{"crop_scale_min": 1, "encoder_activation": "silu", "text_encoder_activation": "gelu_tanh", "residual_init": "none", "epochs": 6.3, "decay_fraction": 0.4}
Rows from block 11 of the image encoder, named by matrix and row number. Each number is 128 + 32 x the weight over its row's rms, rounded and kept within 0 to 255. All counts start at 0. Numbers have three digits each. After the name is the row's rms in percent of the matrix's.
# convs0: expand pointwise conv (encoder.blocks.11.convs.0.weight, 288x48x1x1), inputs 0-47
convs0.36 076:128128128137091128128064034128128067135128128066128128128128128128128226128212128128128118135128128128048128128145128128128128128170128128128174
convs0.37 069:128128128128128128128128128213128176093128128128128128128128128128128128117191128063128128092069128094128128076128128128009213128128128128128128
convs0.38 107:170128128112198058179128092127115128128128128183128128128128128128128128128109128128047128128128128128128128128128128208128162183128226128184128
convs0.39 086:128128128000128128128128128128128128090125148128128162128128128128179128128128157010128128128128080092128128128128213128128128128128128117128128
convs0.40 090:128128128128109128128128128128128128128128128128128131128128196197059071035128128128128249128128137128128128128128181128128128128128112199128125
convs0.41 122:121096128000128128083092141128128128128128178119128128128128199128128128128222128128128088128140128128128128088128128128128173128059128128103128
convs0.42 096:121128128128128128187128079128128128128198128128182128128128128170128054128128128128090180128128128193128128255128123128128120128123128077128141
convs0.43 123:128128177209150128043128118128128128128128128112128128128128128053128128128128128128128128127128128128128108128066128128128128044128128012171128
convs0.44 081:128057128017128128153128128188128128133128128128128128128128128012128128128072128128081180127128128077128128128128128128128128128119128074105128
convs0.45 104:142128128128128128128045128128221128115128117128128128128044128128128128128128128128167128128148106148128128128128128128128128112128128128128000
convs0.46 053:128128255128128128128128128128128128128128116128128128128128128128128128128128015128128079209128128115128098164128128128128054128128128128128128
convs0.47 100:083057128116128128128067128128128128128128128073128128128128128128128128128128128128128255158128207128128128128128058128128128128128128128128128
convs0.48 108:128128128128128105128130128128128128217153055128220128128128128091189196202128128128125128234128128128128128128128128128128128128131128128128121
convs0.49 055:128128128128128128128128128128079128128121128128128128128128124128000128128128128128128050128128128128128128128043128128179082128091164155128128
convs0.50 098:128128255128060128128128144167128128128098044128128183128152191128128128130128128128128128128165128128098128128128095128128079124128147128128128
convs0.51 095:128128128128167128128128128128128082128188128255128128128128128128128224128172128128128128128128128128176128128029128128128128128128137128128151
convs0.52 089:194128128128128128182128128154128128128128128128179150128128128128128128128128128128048128251128128128128128128086165128128044101128128204128128
convs0.53 103:088128128138111045128128128121128113128151128128128128128128128128128086147128128231192120184128114128128128128128076128128170128128128013125084
convs0.54 097:128150128161128128128128008128112128104128128128128128108128128128128128128195227128128128142142175128111128128128128128177128108128128128093230
convs0.55 139:128128128128235091141128128132128128128082043107151128170128128128128128125009128128128128128128128128128156128128128128128128128128223128128128
convs0.56 086:128255208128128126128128128128097145156128148128144128128128128128128128085128128068128128128101166128016128128128128128128128128128123083128128
convs0.57 051:128128128128128128190128128128128128245167128128106128128128128128128085128128128128128096128128128128000128128128128128128128128128051128128139
convs0.58 082:070128128128213128128128128128128128128128128128128151178128151128128128100128128128128128128128128128128114128128221128161128128128128199128255
convs0.59 130:128055128128128128128110128128128128128128128128128128128128015102128079062128128161128128128128137128128128140025103076045128156128128128130106
convs0.60 096:128097032128128123128095128128128128128128128154128128096088128128128057128191079128128128219128086128128128128128128215128128195128128128128096
convs0.61 105:105128128128050128128128128128128128227128095128128128128096097128128128128093141128122156128105128128226035128128128035128128128128128128128128
convs0.62 060:060128128081128128149128128128128128128100176128139128128128089128128128128128128128128128128128128128128127000128128228128133128034115128158128
convs0.63 091:190080246128128128096073128128128128089128150128128128128128128128128128128128128128130128049128128107128128128128206128128118128128128128027128
convs0.64 107:112128128087123174036144128128105220081128128155118128128128128128128128128128128128128128128128179061095128209128128128055193128128128128128128
convs0.65 096:128128193128128128128128103128128128136128128128128128128152128123089128128125128128128128000128128126128128233128128132128128128128059128057131
convs0.66 089:126128128229128117074128128223128128175111128083128166128128065128025128137128128128128080128128128128128128128128174128100128104128105128128128
convs0.67 082:128180128072056128128128128128131088128128128128138186128128128128246128128128128128128122128128128128129128000128128128132128128128128128128128
convs0.68 067:128128128128128170128198128128128128128241128043128128128128128128039128128128128128128072128128051128128128128128128128055128128128128128128128
convs0.69 099:128128128182107083128033128227128173128128128112141131121128128128128128128165157128128088128057128128128128073196128128128128128128202128128102
convs0.70 088:128128128128255128128128147128158128115128128128128128128128124185128128088128128128128128128128224128128128128128128075128128128128128128199128
convs0.71 096:128128128128039128128128128128095128128128128114128128128128050128128128063128128128128128081128128128128161128000128128128097128128128128128128
convs0.72 107:128128128128052128128120094128046128138128128128148128128128128080128075113128128128128128128150213128098128255178128128128128128128128080128128
convs0.73 090:128193145128128128128128166195155128211112113128234128128128128199128093128110128128128128128128128128113055128180176128105128128128128128172128
convs0.74 076:128167128128128128164128203128128128127184128126246128103128128128128128128022128128128109128128128128128128128128080040128128128151128128128101
convs0.75 098:128128128128128128128128128128128078140128128128128134128128128060128181128128072128155061245128128128184132128144128128207128093128128197134165
convs0.76 093:128128128128128078129128059128128151174071128128128128128146128128170145128128128128128128128128128128064128028128147203188128128128028128128128
convs0.77 056:128058128128128128128128128000137126128164187128128128128128128128128128128128128128175128128128099128128128128128062128128128128128128128128128
convs0.78 114:255068128128171128128128128088128128128128128056121128128128128128128189128173128057128128128128128063128128128128128128128128128128128092128128
convs0.79 088:128192128128128218128128128128128128128128128128128128128128128128128128128069189128128128128128128089128128162128093128128128030128128202024128
convs0.80 075:128128170128186128128128128128128128130128128206128128128128147127128128128044160128159164128128128128128128128128164128128098128189122128188255
convs0.81 149:128079128192128144128128187128128106128128128197255128061128128128128128128128128128128128128092128128128136117128104072063128128128128128128128
convs0.82 115:128128102128128128255128128168128128128152128128128128128128128158128128115138126061104138128098133128138128128128128128128128085128128128047072
convs0.83 109:097128078128128128128128128128128087128128128128234128099128128128237128083240128151128128128128128128128128128128128058128128128128128128128128
convs0.84 071:179128128045128082128128204128128128090128128128233128128128128128024061128128128083128172128128128128128128128128128128128119128128119128128128
convs0.85 120:128177128153128128128128128128205138157128115128128119025128145128128128128128128106128128128052128034097128128136234128100128124128128128128128
convs0.86 115:124128128128185128128128146225128128186128128128226128181171128128011128128128128128118128131128157128128128128065128128128128128128138128128128
convs0.87 118:128128095128128128193128128128128128128124128128128120128210128128127128128128106128128100097128128128154255196128128126070128194128124070143159
convs0.88 118:128094128020128013181128128158053128128128128128128128177128128151128128128128128128102128128128128128128163128128128128128165128108096128128048
convs0.89 102:139128018128126128128149128128128128128128128034128058128128061128128128128128118081128128134128180128128063128209128128128128128084128128106128
convs0.90 132:141128128128191000128128128128098128128101128128094128104128128128128128128109128128128114161128128128165128128128128121109067052065128183128128
convs0.91 146:128128128162128128113128128128128128128128128093128128128063126128128179128128128115128128128180128056130128128255190128128128128128150069128209
convs0.92 104:128140101128128128128128150128128128128128128146225128204128102128128128128128128108242083128178097067128128128128204128128128128128128128128184
convs0.93 101:128128086128128000128128128128147128255128128096128110143194128128128084128125128128128128128128128128128128128128128128128128138128128128168128
convs0.94 068:128128128128061128070128189128128128128128128128049128128128128128139128207128049100128128128128041128128128128128128128128128128027128128128137
convs0.95 119:060128128128128128128128151092128115065128128128128224128128125128128128113149202128128128128128132228128128128222128175128128094148128128128151
convs0.96 099:128128128128197187122128085102128158097063128128128141128128169128071078128128128128128064218128124128128128128209128128128128128145128128053128
convs0.97 117:092147128058128060128178128128234128128128128214128156065128177128128128128128131196128128128128059128128128128128128128128128128128126128128114
convs0.98 076:128085128180128128128128128128030128128128105128128110128128128023128128128128128128128128225128128128128234128128128128128128128128179128128128
convs0.99 075:128128128128128128128240128059128128128128106128128081128128128128128167128128128128128045128128065128128163160053128128128092128128211099128128
convs0.100 106:128128128210128128128128128128128128128062199197159128128128128128128128128128180159128128128128128128128128128128128128128000128128130102050128
convs0.101 116:128128033128128128096031128104169128100095128081128128128128128128101128162128128128128134128128128183109094128064128128128232128156128128128091
convs0.102 088:128000237085143194128128128131128128128128142128128128109128128074128128128192128128128128128119081128128128128128128128128128128128128128128128
convs0.103 095:128179134128128128128128128128128128128128128102128128094066128128128128126128200176146128128128128128055255128106128128128128128124128128172219
convs0.104 130:128141128128128120185181097196128128128128128128049160138072085188206128163128128074128128128128128128037128128120128155128128144128128084128128
convs0.105 117:052057128128128128128128122138128108183138124128172128128202128128128022128128105086095128128128128128128186155128158128171128128128128128157198
convs0.106 127:128128092128170056128128128067128128128096128128128071128128139128128040176201128128096128128128128128128128128197128181207167128128128094128128
convs0.107 131:128222128128090128128179106128194128128171128145207159151065128128128128111215128128128071074128128128128129128128150128128173128128128128128159
convs0.108 126:128128138128128128180140128160128111182163134128145114128128128128009000142128128128128128128141128128128128128128076084128128128128130128128128
convs0.109 090:140128064217128128088128206128128128051128245128128128128128160128128116188128128128122128128104128079128128128128128131128087128128111128134128
convs0.110 062:062128128167128159128128178117128128128167128167128025128128128128128128084128128210128128128128128060128128158128128128128123098128128128128023
convs0.111 105:128128024128128128128024128163128128128074128128147128128128084140128186128128117128059096128128128145128146128128128128128022128128128128128128
convs0.112 102:128125128178158128128128128128121128128128067128128133128128128015086128128128117141202128128128128191128231105128128128128128128128128128048128
convs0.113 108:152128128128052128076128123204196128128128139207128128095089128128083128128034128107128176128128128093128128119103128128128128128128128200128128
convs0.114 107:128159060128128128146139128128128128233128128128128128128128128128128128158128128128010128081137184128128191189136128128133128093128128128128074
convs0.115 094:128128128128133180128076128133128128054109128128128128128128128128100080128128096128128128041128128128128128238128128188128203194128148128128115
convs0.116 098:128128208128128037128128129128128128074128128128128128115109125128090128128128034128103128128123128042128128128128128128128128150128102021128128
convs0.117 110:128128128128128080195182128128117128129128144128128128128128128171150078128128236128087128079127128128115023128119128128128128128043128128128128
convs0.118 088:128129128128128188128128128128118128128082128128128064128061128128202128128128028128138148073052128128128187128128128128128128128128128128051153
convs0.119 078:128128128128158128225128128128128128128101128128128087128128128128149128128128128104128128228089128063077071128224128128123128128128128128197128
convs0.120 101:108128209128128255085128128128128128108183128128128128128151128128128120128128128143128128172128128128128128128128128128128128127255131128128128
convs0.121 084:128128099128128128063128157128128128008128190128128202128128136128128128128128128128076128128128073128128128128128128137182128128223168128128140
convs0.122 096:128128128128191128128051128128128150127128128128128127128128128225128122128128128128128128128128127193110128128181184098039058128189128128128095
convs0.123 066:128128128128128184072037128128128128128128128128128128128128218058128128255128128128128174128128094128128128128101088128128128128128128128128128
convs0.124 096:128128128128128113225134218128083081128128128128128128128128033128086128128128128197128105128128128225128128096128128128152128128128128128128128
convs0.125 069:128128128128116128128041128193128152128031081034128128128128125128128128128128128184118128128128128128136045128128128128169128128061135128128128
convs0.126 103:128128128089128050128128128128128128135128128032128128128128128098128049128142128128105088060072128128128171128128128128128128128128128128128243
convs0.127 086:128128128128128128159128128128128128128142101128128128128128128155128182128128128128000128128090128148128238128118128128128128200128128128217128
convs0.128 104:128094128129128128132078128128220098128124128208128128071128029173103128128128128128128128128180128227128128128143143105128128128128128128148128
convs0.129 089:087128128026188128128124107099128227128128128128128128128097128128128128184128128128085190122071071128128128128128165128081113128128128137128174
convs0.130 089:128128128128128128177128128128128074186174128128128128204054061128059128177128177128160128128128190128128128128121128170115128128128128128114051
convs0.131 055:128128128128128128128248222128128128128128128132128128046128075172128128128127066128128128128128128128128128128128128202128128128128111128058128
convs0.132 107:168128128224128128128128128128128128128169128128173118128128128128128051128087128128128084128105128128229128144128128128128128128128010128128128
convs0.133 114:128185073128128128128128128128128128128077128128128094128128019128095128181128128128145128128128128221128210061177128128128110128128149128128128
convs0.134 072:128128128128128128128128128128128128128128128128078128128128128128154128125128128128187128068048128199121128020128081128128128244128128128128145
convs0.135 103:128128128153128255102205128128172074128128128128157128128082128128128128090128128128128128128128128179112128128215128128146128128128122128058117
convs0.136 134:097128044078128128128128128093128099128064128128128128128128068128128128128218128175136128216183197113128128128128124128080128128128151128128128
convs0.137 125:128128026128128128128087132128128128128128128128128128128128128128150128128051128128128183128128249128128152128134207128128080144187128128128128
convs0.138 071:178128128128107128128196128128128128128128128128128128128128128128128128163128128128038128128067128128128128128128128128128128005227128068128128
convs0.139 078:128053128128128128128128128153128128128162128154083054175128034128042128064128128128105085181128128128169128158128128128128128128187128128128128
convs0.140 144:128128128133128120128128128128076204176128128130146128176092124128128062128119142128128128128128128128128128130171184128180170190128217220128128
convs0.141 078:128128128128128128128128128128232128128128128128128128128128128128128158128128128128128162128128128143104128201128150128128054007128225128118128
convs0.142 090:128068065128161128187128128081179128128128128128128128128164128128128128128128140128128128169128128128128166128128144132128104128128128128128000
convs0.143 085:136255128128128128129078128128176128128128128167128128128111128053128128128128051128128060128128116067128180128128128128134128128128128128128128
convs0.144 082:128128128128128128174128128128074128128128087128203128128128000128153128117128128128128128230128186128134128128128102128128128100128128128128128
convs0.145 100:128128117128128176128128128056128128128073128099128128193128148128128128128233128060128128128128128128128128128158128016128128128093128180128138
convs0.146 114:128128100128128128128128220128128057128074144170128128128136182128128168128128128128128128128128218128132128050128128128128128128213128066128128
convs0.147 112:128128128149128108128128113128083128128128128077128238128128128128199128041097128128128128140128128128128128128189128128128243120128128128128105
convs0.148 112:128128128128128197128158128080109117128073128112108128255128128128128128069128128132128128092128128184128128128128128128128057166078128128128128
convs0.149 126:128128128213104128128128196128128128128128128128128128128128128125128128128128128128128128128198099206128128128051120230128189128128158066128128
convs0.150 068:128128128128128066159128128128130128128216128174091047161103128123128128128128174215128128128077128128128128128128128128219128128193137128128128
convs0.151 094:128128128144195128128128128128087128131128128128135000128128128128128182128128128128128128128029128150128128128106076128043128086110132128128128
convs0.152 071:175128128014128128205128128128188128128166128128128128103159128128128128128128128018128128128128115128128128128128128132197128128128075128128165
convs0.153 296:110128128087141068096058183128150128151045128128155128128128076128143081106128128068041128128128128128084128128128146077083092128128152128128128
convs0.154 097:128128128197128073065128160128128128128128128128128093128128128128174128128097139193128128128128035082054172128128083128128136214128128128128128
convs0.155 108:128128128128128194128179128128128128128128128128128128128090099128128128128128128208128128128128128128128128128232128005128128118128128206167128
convs0.156 164:128092128128128087128128128128142128128076073138128128208128128128128128128128027021128128128128128056128128191128128078128144128128128128128128
convs0.157 123:131125128199106128137128120173128128174062128128128128128164128128128128185128128128128020128128111183210116155160174128128077143128128128173128
convs0.158 126:145128128154128113164128128128101034128095106128188128213134071128188128128128128128226128128128128128164128128128128128062128128128154097156128
convs0.159 112:128088058113213128128128161128041128128060128128128128128128128175128128156158128128128128128128128128195128116128096128048128128128128050128128
convs0.160 083:128163128175127128128128128128094128211128128128201128128128083128165128128128128128083108170115128128178128128128073047128180061128201128128128
convs0.161 121:128128205128128128091128128128197128128051128200191128063128181100174128183175128176128136128128128143128119128128128128128128103107182128128128
convs0.162 057:128034128128128128128128128128128128128128128128128175128128164128128128128128130128182128128128128128128128128128128090128128166128128034128000
convs0.163 049:128128128128170126128128128128128128236214128128128128128128128128032128128128128128128128128169128128110128128129128128182128128228128193128128
convs0.164 080:128094128128128119128128128128083128128144213197131128128128128128142128128132193128043128128128033128128128128128150128128128128096128113167029
convs0.165 079:128180128128128128134000128128128128144128113128128128128128050128128128128128128128128128128128128128128235128128128128211128128128128128128128
convs0.166 099:128128128116128128099128128128193040128119128166128128095152162128030128128128076128128128128128128128128128128128128107197128128128128157128244
convs0.167 071:128129128158128128128228128128128128128128128128162094128128128128128128128128128128182218121128128128128125128128128255128128128128128128128128
convs0.168 076:033120128128128128128128128128128128035109128128000053187128096128128128128081128128128128128152128128128128128128128128128128168128128128128128
convs0.169 091:128128158128128128030128082128198128128039128090134128128128128128128081128065128128101128128128128128104068086128128040128128128128089128128128
convs0.170 115:128128221248128128128128188128128128069128128128128181128128128128128128128128129162128126128143128128128128129128128128071094128128027128128128
convs0.171 067:128128128128128103128128128128128128128176128128128128090128128128128195128071000128104128128128159128134128128053128128128238128128128136128128
convs0.172 108:128038128128069140128128128128128148117128169128128128128128128128128128088182128077128128128128128078128128128128128152055174204128114235111128
convs0.173 096:128128035128128128128128128150128128128128128128128169128128128066185128128109128124128128128209234170180128128128128128128128128128128221128128
convs0.174 085:128128191128128128128128128039128000128128172128128128128128128128128128128128158128128149128077162128128128128128128128117089128129128128051128
convs0.175 123:136128128128128128180121128024106128128128106132128128128128128128123069128128072051128128182062158128128128154128128030128161128078128128128128
convs0.176 122:091089128128128128128128190128128128044128128127128113128128102128128090128128128063087222092154007128128128128128128143128128128128089128128128
convs0.177 126:128128217128230189092106128160128128128090128128128128128128128128128128128128128128128148116191128102136128128128128128218128128154128149060067
convs0.178 059:128103128128128131128191144128128194128169128128092209128128128128128128128128128128160128000128128128128128128128035128128128128149128128135128
convs0.179 085:128128128128128128225165128128128128128128128128181128128128068128128139225149229128128128128128128089128128128196060128128128128128128151149128
convs0.180 081:128152128128128128151128128128090128128215128160128128128163128128128128128230128128128128082210128128013159142128128128128128128128128123185128
convs0.181 084:128128019150128123156128128128128128055074128109128128128128063128128128053134128128207187128128128104128180060128128128128128128128128128128128
convs0.182 117:128119128177128128137128128128128128128128128128128176128128128128128128128128128128128179128128128096113128076255128128128031128073128128128128
convs0.183 096:128128128058105128128120128082128128128128128128128128128147128128128128128104128098128118061129065057146073104128010103176128128074162165128128
convs0.184 107:128128128128141128128123124249128128128089183128128128128128128128170128086128107115087128128128128128000128128088104128168128128128128128128128
convs0.185 083:128128128128128128221163117047182128149015128128091128128116173128084128128128128128128029128128128154128128128108128128128128128128128128128128
convs0.186 057:128209128128128128128060194214128145128128128128128128128113128128128128128128128128128189128128098130128128128128223018132128128128128128128128
convs0.187 067:128128159128128128128128119128128128128128117128121035193128128128128139183128140128085128107117131128128128123128129020128128128128128128255128
convs0.188 112:063102183128128128128128189128181128159170078128128128128128128128061128152128128128128128128128128128128128129192199128052128097171068128073128
convs0.189 087:128084128128128128128128128128128147178128201246128128128082128128128128171128128126185128128128128128118128128128128128132128088128128128238066
convs0.190 101:085128226128128078161128128128128178128128100128128100128128128125013128128142123128128128128128128163106244128128138094128128128112125128128128
convs0.191 083:179128128128128128128128128128128131128092128128185128128089187128128128052128128255128128128128129128093128128128063128128128128128128186074128
convs0.192 089:074128122229128128215128128189128128128128128128128199128128128128128128128068128203128128128128187128138128128128128128118128128128128128128045
convs0.193 069:128128128128128128199128128128187164057128128128128128128128128128128192128128112037128128128128123128128128128253206128128116128128128128128128
convs0.194 118:128175128128128065127062065128128122128128128128178128128077155128128048128128128128051128154128059128128128119166125128128128128197059128128128
convs0.195 077:128190176128128128128128128132107128128139128128128128091128166128128019128128128128128128128128128196208128128128128128128244128128111183128128
convs0.196 123:128128128127128128136106128128128141128128128093128128128128162128115128128128128128128128142151165000128063128144119128128128010146149124190148
convs0.197 113:128128128128128128128050128128128065128128143102128223069128119128135128128128095211128128128128128079079139128035128128066128128128128128128128
convs0.198 079:128049128128148128128128128128128128128178208250128128128128128128128128128128128245128128128128128128128128128128128147128128100128128128190128
convs0.199 083:128123128051128000128128128128128128128128128128128128128128162092128233177128128128128128128128128128128128067128128128167128128066111128128128
convs0.200 111:128128153128128128128103128116140128128137128128000128158145099139123128061132128128128128011128128128128114158066164128128128128128128128128128
convs0.201 097:094078128128008128128127119128128128128128128128168128195203134128128060151128128128062128128128128178128128128128061128128128128119114128179128
convs0.202 146:128197071128128062128128143128089128128128128128128128128128128128128128128128128126128128112248128128198128128128142099128218128123128050128128
convs0.203 081:128255128128128128128128128128128128128128081128207129127095082128128128128128128120128128072128128128128128128179128128194128128024128128128128
convs0.204 096:128077128134128128128128047128128128128128128022128133128128128079128128128153128128128159129128128128128128013036085128128128128128128128128162
convs0.205 098:128128128128128128128128128128172128128128128128128079128128128128105128240128046128128128128128128128128128212128142128128128128128029038128128
convs0.206 122:177100128076128194128128046128128128128128050128101136185045128128128128098128102128128103128079128128128163128092128128128038128128128128132128
convs0.207 072:128128128128128128128128025148199128128128058128144128223128025118141128128128128122128128128128128038128128128128128128128128128128128128128128
convs0.208 093:128128128128128128018128128058128019115090128128128128128128128128123146113128128128087214128128171128128128128128171128189128128128128146128161
convs0.209 092:128128167128128000128128128128128128128128128128128141128197128128128128128128128128128128128128128128134128128128128207128128255096128128128128
convs0.210 062:128128128128041126103128128128128128128128128128020128128128128128128128128050128129128128128128128128112140128128128128188041084128128128128227
convs0.211 093:128128128055210128128128128128205128128128085128128128128128128128183128128128128128128128128128090128151128128128128181080186128128128244080128
convs0.212 087:128128040057091116128182128128128128191128128128128128128128128034128128128084128074128128128142128128218150131128122128128074143128080128128128
convs0.213 065:142025128128128128128128128195106112104128157128015128128128128111164128128128128128123128128142128128128128128034128128128128068128060128128128
convs0.214 121:091128128132128128076128128128128128128128128168128181128128075128128088128128132128211037128128114054101128128128128169109128227128128128076128
convs0.215 132:130128209128160128128062189171166102127128155128128128210145128060128179128128151128080079128128128128128128128128128156076128111077128146111078
convs0.216 090:128128138128188128128166128200128128105128128168128128157060128128128255128128128104124220128060128128128128128128128128128128128128128128128128
convs0.217 084:128128128135041128128226128128128128128096128128128128128128128128128022013128128128090128170128128128128128114128128128128128128128125183128128
convs0.218 079:128121172128128197128128128134128128013128204128105128133128208128128128181128157128128128097128128128128128128128110113128128128128128057128048
convs0.219 063:063052180128128128128128128128128128128178128078128128128128147128128128128128184128128128128128128128128128128128128128128020128128072128243128
convs0.220 087:128128128128128128075128128128128134128128128128128017148128128128128128215164128128128128120128128117138080128128128128059047217128128128128075
convs0.221 171:128128128128128041128128128215128128128128128163128083128024128128128128075128128128075176128125034128128128128160128128128128128128128162096128
convs0.222 114:128128128127128128128128128206128128156128121128021128187128128053128128187128091128066037128128128167128128116128128128079145128139128128128128
convs0.223 068:128128037030159128128128128128128128128197128128128128128128128128128038154128128128003117128128128128134099119128128128128117128128128128128128
convs0.224 076:128128128128150128128128155128128170181128128128128128043224132034122128128128128128152128128128128128073079213128185128138165128128128128128128
convs0.225 084:128128128128128185190118128128128128128167203160158170128128128128128128128128128083045168128128128128035128128120128128128128128128167128047066
convs0.226 102:151128171128128128082046182128128128128128086128128131128128128103128210128128128022140128091128128146128015128120128128128128128128128130128128
convs0.227 097:128128128128128128217128128128065128128128018190128128128128133128052128128128128114128128128128128106177129128128128209128082066128128117128128
convs0.228 104:165128128128128128054128128128128128172142128128128074128128128164055128128128128128048190181234128128128081192128127128128128128128128130128128
convs0.229 079:128058128128198088196128079128032128042128128128128128077128128128128160128128128131128128128128128128128128128128070153128128128209128128128128
convs0.230 086:028147158128128128128133128128128128128035128128128092230128128128128128132128128128131128183207128128128128128215128128128128128101128128128128
convs0.231 132:128128096137128166128128128128171128128103116128128128165180128128128128058128128128122128227224128128037124128128128128146128128128214127128128
convs0.232 098:128047128128128128128188128128128158133128128128000128164173128221168128128101128128128128128128128128128128094128128128128174128128128128128128
convs0.233 070:128190131128128128142128128089113128128128128128128205128092128128128128128000128128128128125128112101157128128128109128128128128128128073128104
convs0.234 107:128128128128204201128128128128128128128079128128128128142128183128128181018218128128127128128128128128128128128179128128091128085112128185128128
convs0.235 078:128128246128128128128207128128128128168124078128128128128128150128136128128135128128128128139128128128128128124211128215128128227128128128128128
convs0.236 102:128158071193173128100128217128128128128128194128128125088128179224128128128128128128128128128128111128128128128128128165128128043128128186128128
convs0.237 088:128128077128128128131128066151128122128128128128128128128128146128128151128128128185065128108104128066128128128151132069128097128255128100149129
convs0.238 084:128128128128077128164128127128128128128128245128128235128128128128128214128128128128128043128128128195128128128128128128157128140128128128128128
convs0.239 097:128128099087128128128128128222128128075128104128128128128128128128128128118128104128128128128128042128128128122255128128128128128128059128128128
convs0.240 076:072134128128128128128126068128128128210105128128128128128128128128140128209128128128128128128128128128128128000128128128181128128128128128128180
convs0.241 094:054128128128133248108128128128128128128189128220152128128128128128126128128161128128128128148165125128128128128030128128128128079147128128100128
convs0.242 074:128128128130128128128128128126128072019128128115128128116128128130208128128128128128128211128128128072104200128128128128128128128128128128020128
convs0.243 114:192151196128128220165130168128134128128206128128128128128128128128065161128190128201128041128128130128128128128128128128114128128128128128128128
convs0.244 075:128128128108128128128163128128128039128128128128128199128128128096128128128128020128128060128230128136128178094128128128128128142128113157172128
convs0.245 113:128074157128128128109148128128128092128128138128128128130128128128124128155242128194128166087128128128186128211069128134128128139128159128045128
convs0.246 091:128128069128128128128128128128147178128217128153084128128128165221136131128148128128128128128128128128128128128056100164128128128030162132188128
convs0.247 096:128128141099128062128128128128128240139128128128130128128128128128054128128128128128128138128128128128128128128128178128128128128128128135128255
convs0.248 106:113128234069141128128128171128150120128128128119128128114128135128128128128128231128128189128148128128128021128128061128155128128128128128128128
convs0.249 098:128128128128128128128074120128170128118128144128160210128254128128145128128128128128128071128128128128128128128128128128255128128128122128128128
convs0.250 089:128128167128044139171163163064174177098128128128131128118128128128128128128073173128128128128128128204063128128180128128128128212128151092128128
convs0.251 055:128128128128128128128128128225128163128128128128183128128128128128182119128128230045128128157134128128128128128116128128070128024128128128128128
convs0.252 078:128154128128128128069183128128128128128128128128102128128128197174128080128128128128128188128128128128128128230128128128128255128128128128128146
convs0.253 116:128128128063128128193061128128162128202128128128220128199030128128128170128103128128128128136128128128121128128128117128074128128128128098120136
convs0.254 097:128210128026075128054128091128128128128141128128128079128184128192128099128215128128123128128092128128128128128128174128128128128128128155138128
convs0.255 107:128128128078227147128128223046128128128157128100128071128128128179128103128121128128128128150128128128204128128128203114128128128118128128128106
convs0.256 092:128128128128062128218128133128128128091128128113128128128128128128128128128142128128100115128128128098186128128128060128128220001139128128128115
convs0.257 144:121128128128128133128102128128162128128102128128128117191128128148128064146157128128128016142173128051128097083128128128128039128074128128141084
convs0.258 094:128128128128128128128143128128139128128240128128098096128111128128128014128152187076128128128128128128128079128177128207128128176128128161128128
convs0.259 082:098095128128128128038128128128128128128195128128128128128191128099128128128128153128128128128211183128056129137179052128128202128128121128128128
convs0.260 156:128056128144128128128128128128240128044105128140128128100141128103128128144127089128128188080128128128128121128198176128128128178128128068096128
convs0.261 101:142206128128128128128143128128128128225128128128128128128128128000088128128127164128038128128128128123128128128128128128128128128128128120128128
convs0.262 103:128146120128128128032128094128128128159128128128128128128128128128128128128092128145128128084255128128128128128128128128093140026118128128199128
convs0.263 121:128128128128088128128128024128128089220128156128128128128128080128191189133128161128128128128128237128128163087128128128128128128128128128128128
convs0.264 114:173128128128246128046128128128128124128128210124128128128080128128128128063128128128128165128128128128132174116128128128128152068128160128128064
convs0.265 055:128118128128115128138186128128128085128128044128128128165128128128128224128128128128197128128128128128128128128128234128208188128128128128128128
convs0.266 107:128063128128200238128128128128061128128128189128128168128128118164128128128128108128128128128128059199128128128127165158128157127112128128076128
convs0.267 077:128128128229128128097128128128110139128128128128128163128128128165128128128128128128046128128128128128128116128128128128128008128128012143128128
convs0.268 093:226128128128128128128128128128128128144128246128128128128128128128128128128212128128117128128128128012128128128128150154128128086128168128128128
convs0.269 068:128128117218141128128173128160128128000043128174135128128162128099128128128128128128128128128135128128128128128135128128128128128057101128127101
convs0.270 131:078128128128094128182112128084128128128161128174064128128128132128128128101128128128128141185216211128128179128128069094155128164199128128128128
convs0.271 122:126128128128128128143135128145128128041128128069128108128074128128128128072083128128128128128255128128047128128128128128128128128128128128169145
convs0.272 075:128128128128128128128128128128128128128128128128128128157128128128053128128128128198128128128128128128128175115106128128128163000128128128128128
convs0.273 092:128165128128156128128128128128128138128128128128128128128128080128128112128128128128062128042000128128242128128128128147128128128128128128128175
convs0.274 103:128128128128128128194080128128128128128126128128005128196128178128105127128128128128128128128128120128128128128128149069128128128003128128128128
convs0.275 103:128128144128171128128181128222128156128198128071128128128128206128134105128128157216199165128128128142128159128128098128128128170128128130156128
convs0.276 077:128128128058128128128188148128108128128138128128128128244128109128128219070128128073128085128128128128086076128128128181128128128128086128151128
convs0.277 107:128128128200128128128128128128128128140128128123128128128065128154010128059184128157128128128065068128128146125128208128128128128128174128128128
convs0.278 071:207128128128128128128128159098111128083128191084038128128128128128210128128128128034128188128128072128128128128128128128128128080128128128128128
convs0.279 092:066128128170128128128149128128128128047128134128128128128128128128197182128128235128128128128184128098128128110181128128128223128128128128128097
convs0.280 071:128128128152240128128128101128053128128074182128128160128128128128128128128235135128128182037128128128128128128128128128128128128128133128128128
convs0.281 067:128128128128128128128128128148128128128128128111199128255087128128128021128128128128128128128128128128128136128128128128128128128128128128010128
convs0.282 108:128128128128128128157179092128241128128128128128128128046128128128128128124128134128128128128128128200128128105000128162136128128128128104128128
convs0.283 081:128128128143128117128127128128128037128128128128116128193128032128128128207147128128128100128128128128128128170128128173128128156053128128128225
convs0.284 113:128128128128145144128128128155128128128177155128128128128177128128128106054128128128111128156041164073013128128128128173184128128128128098095184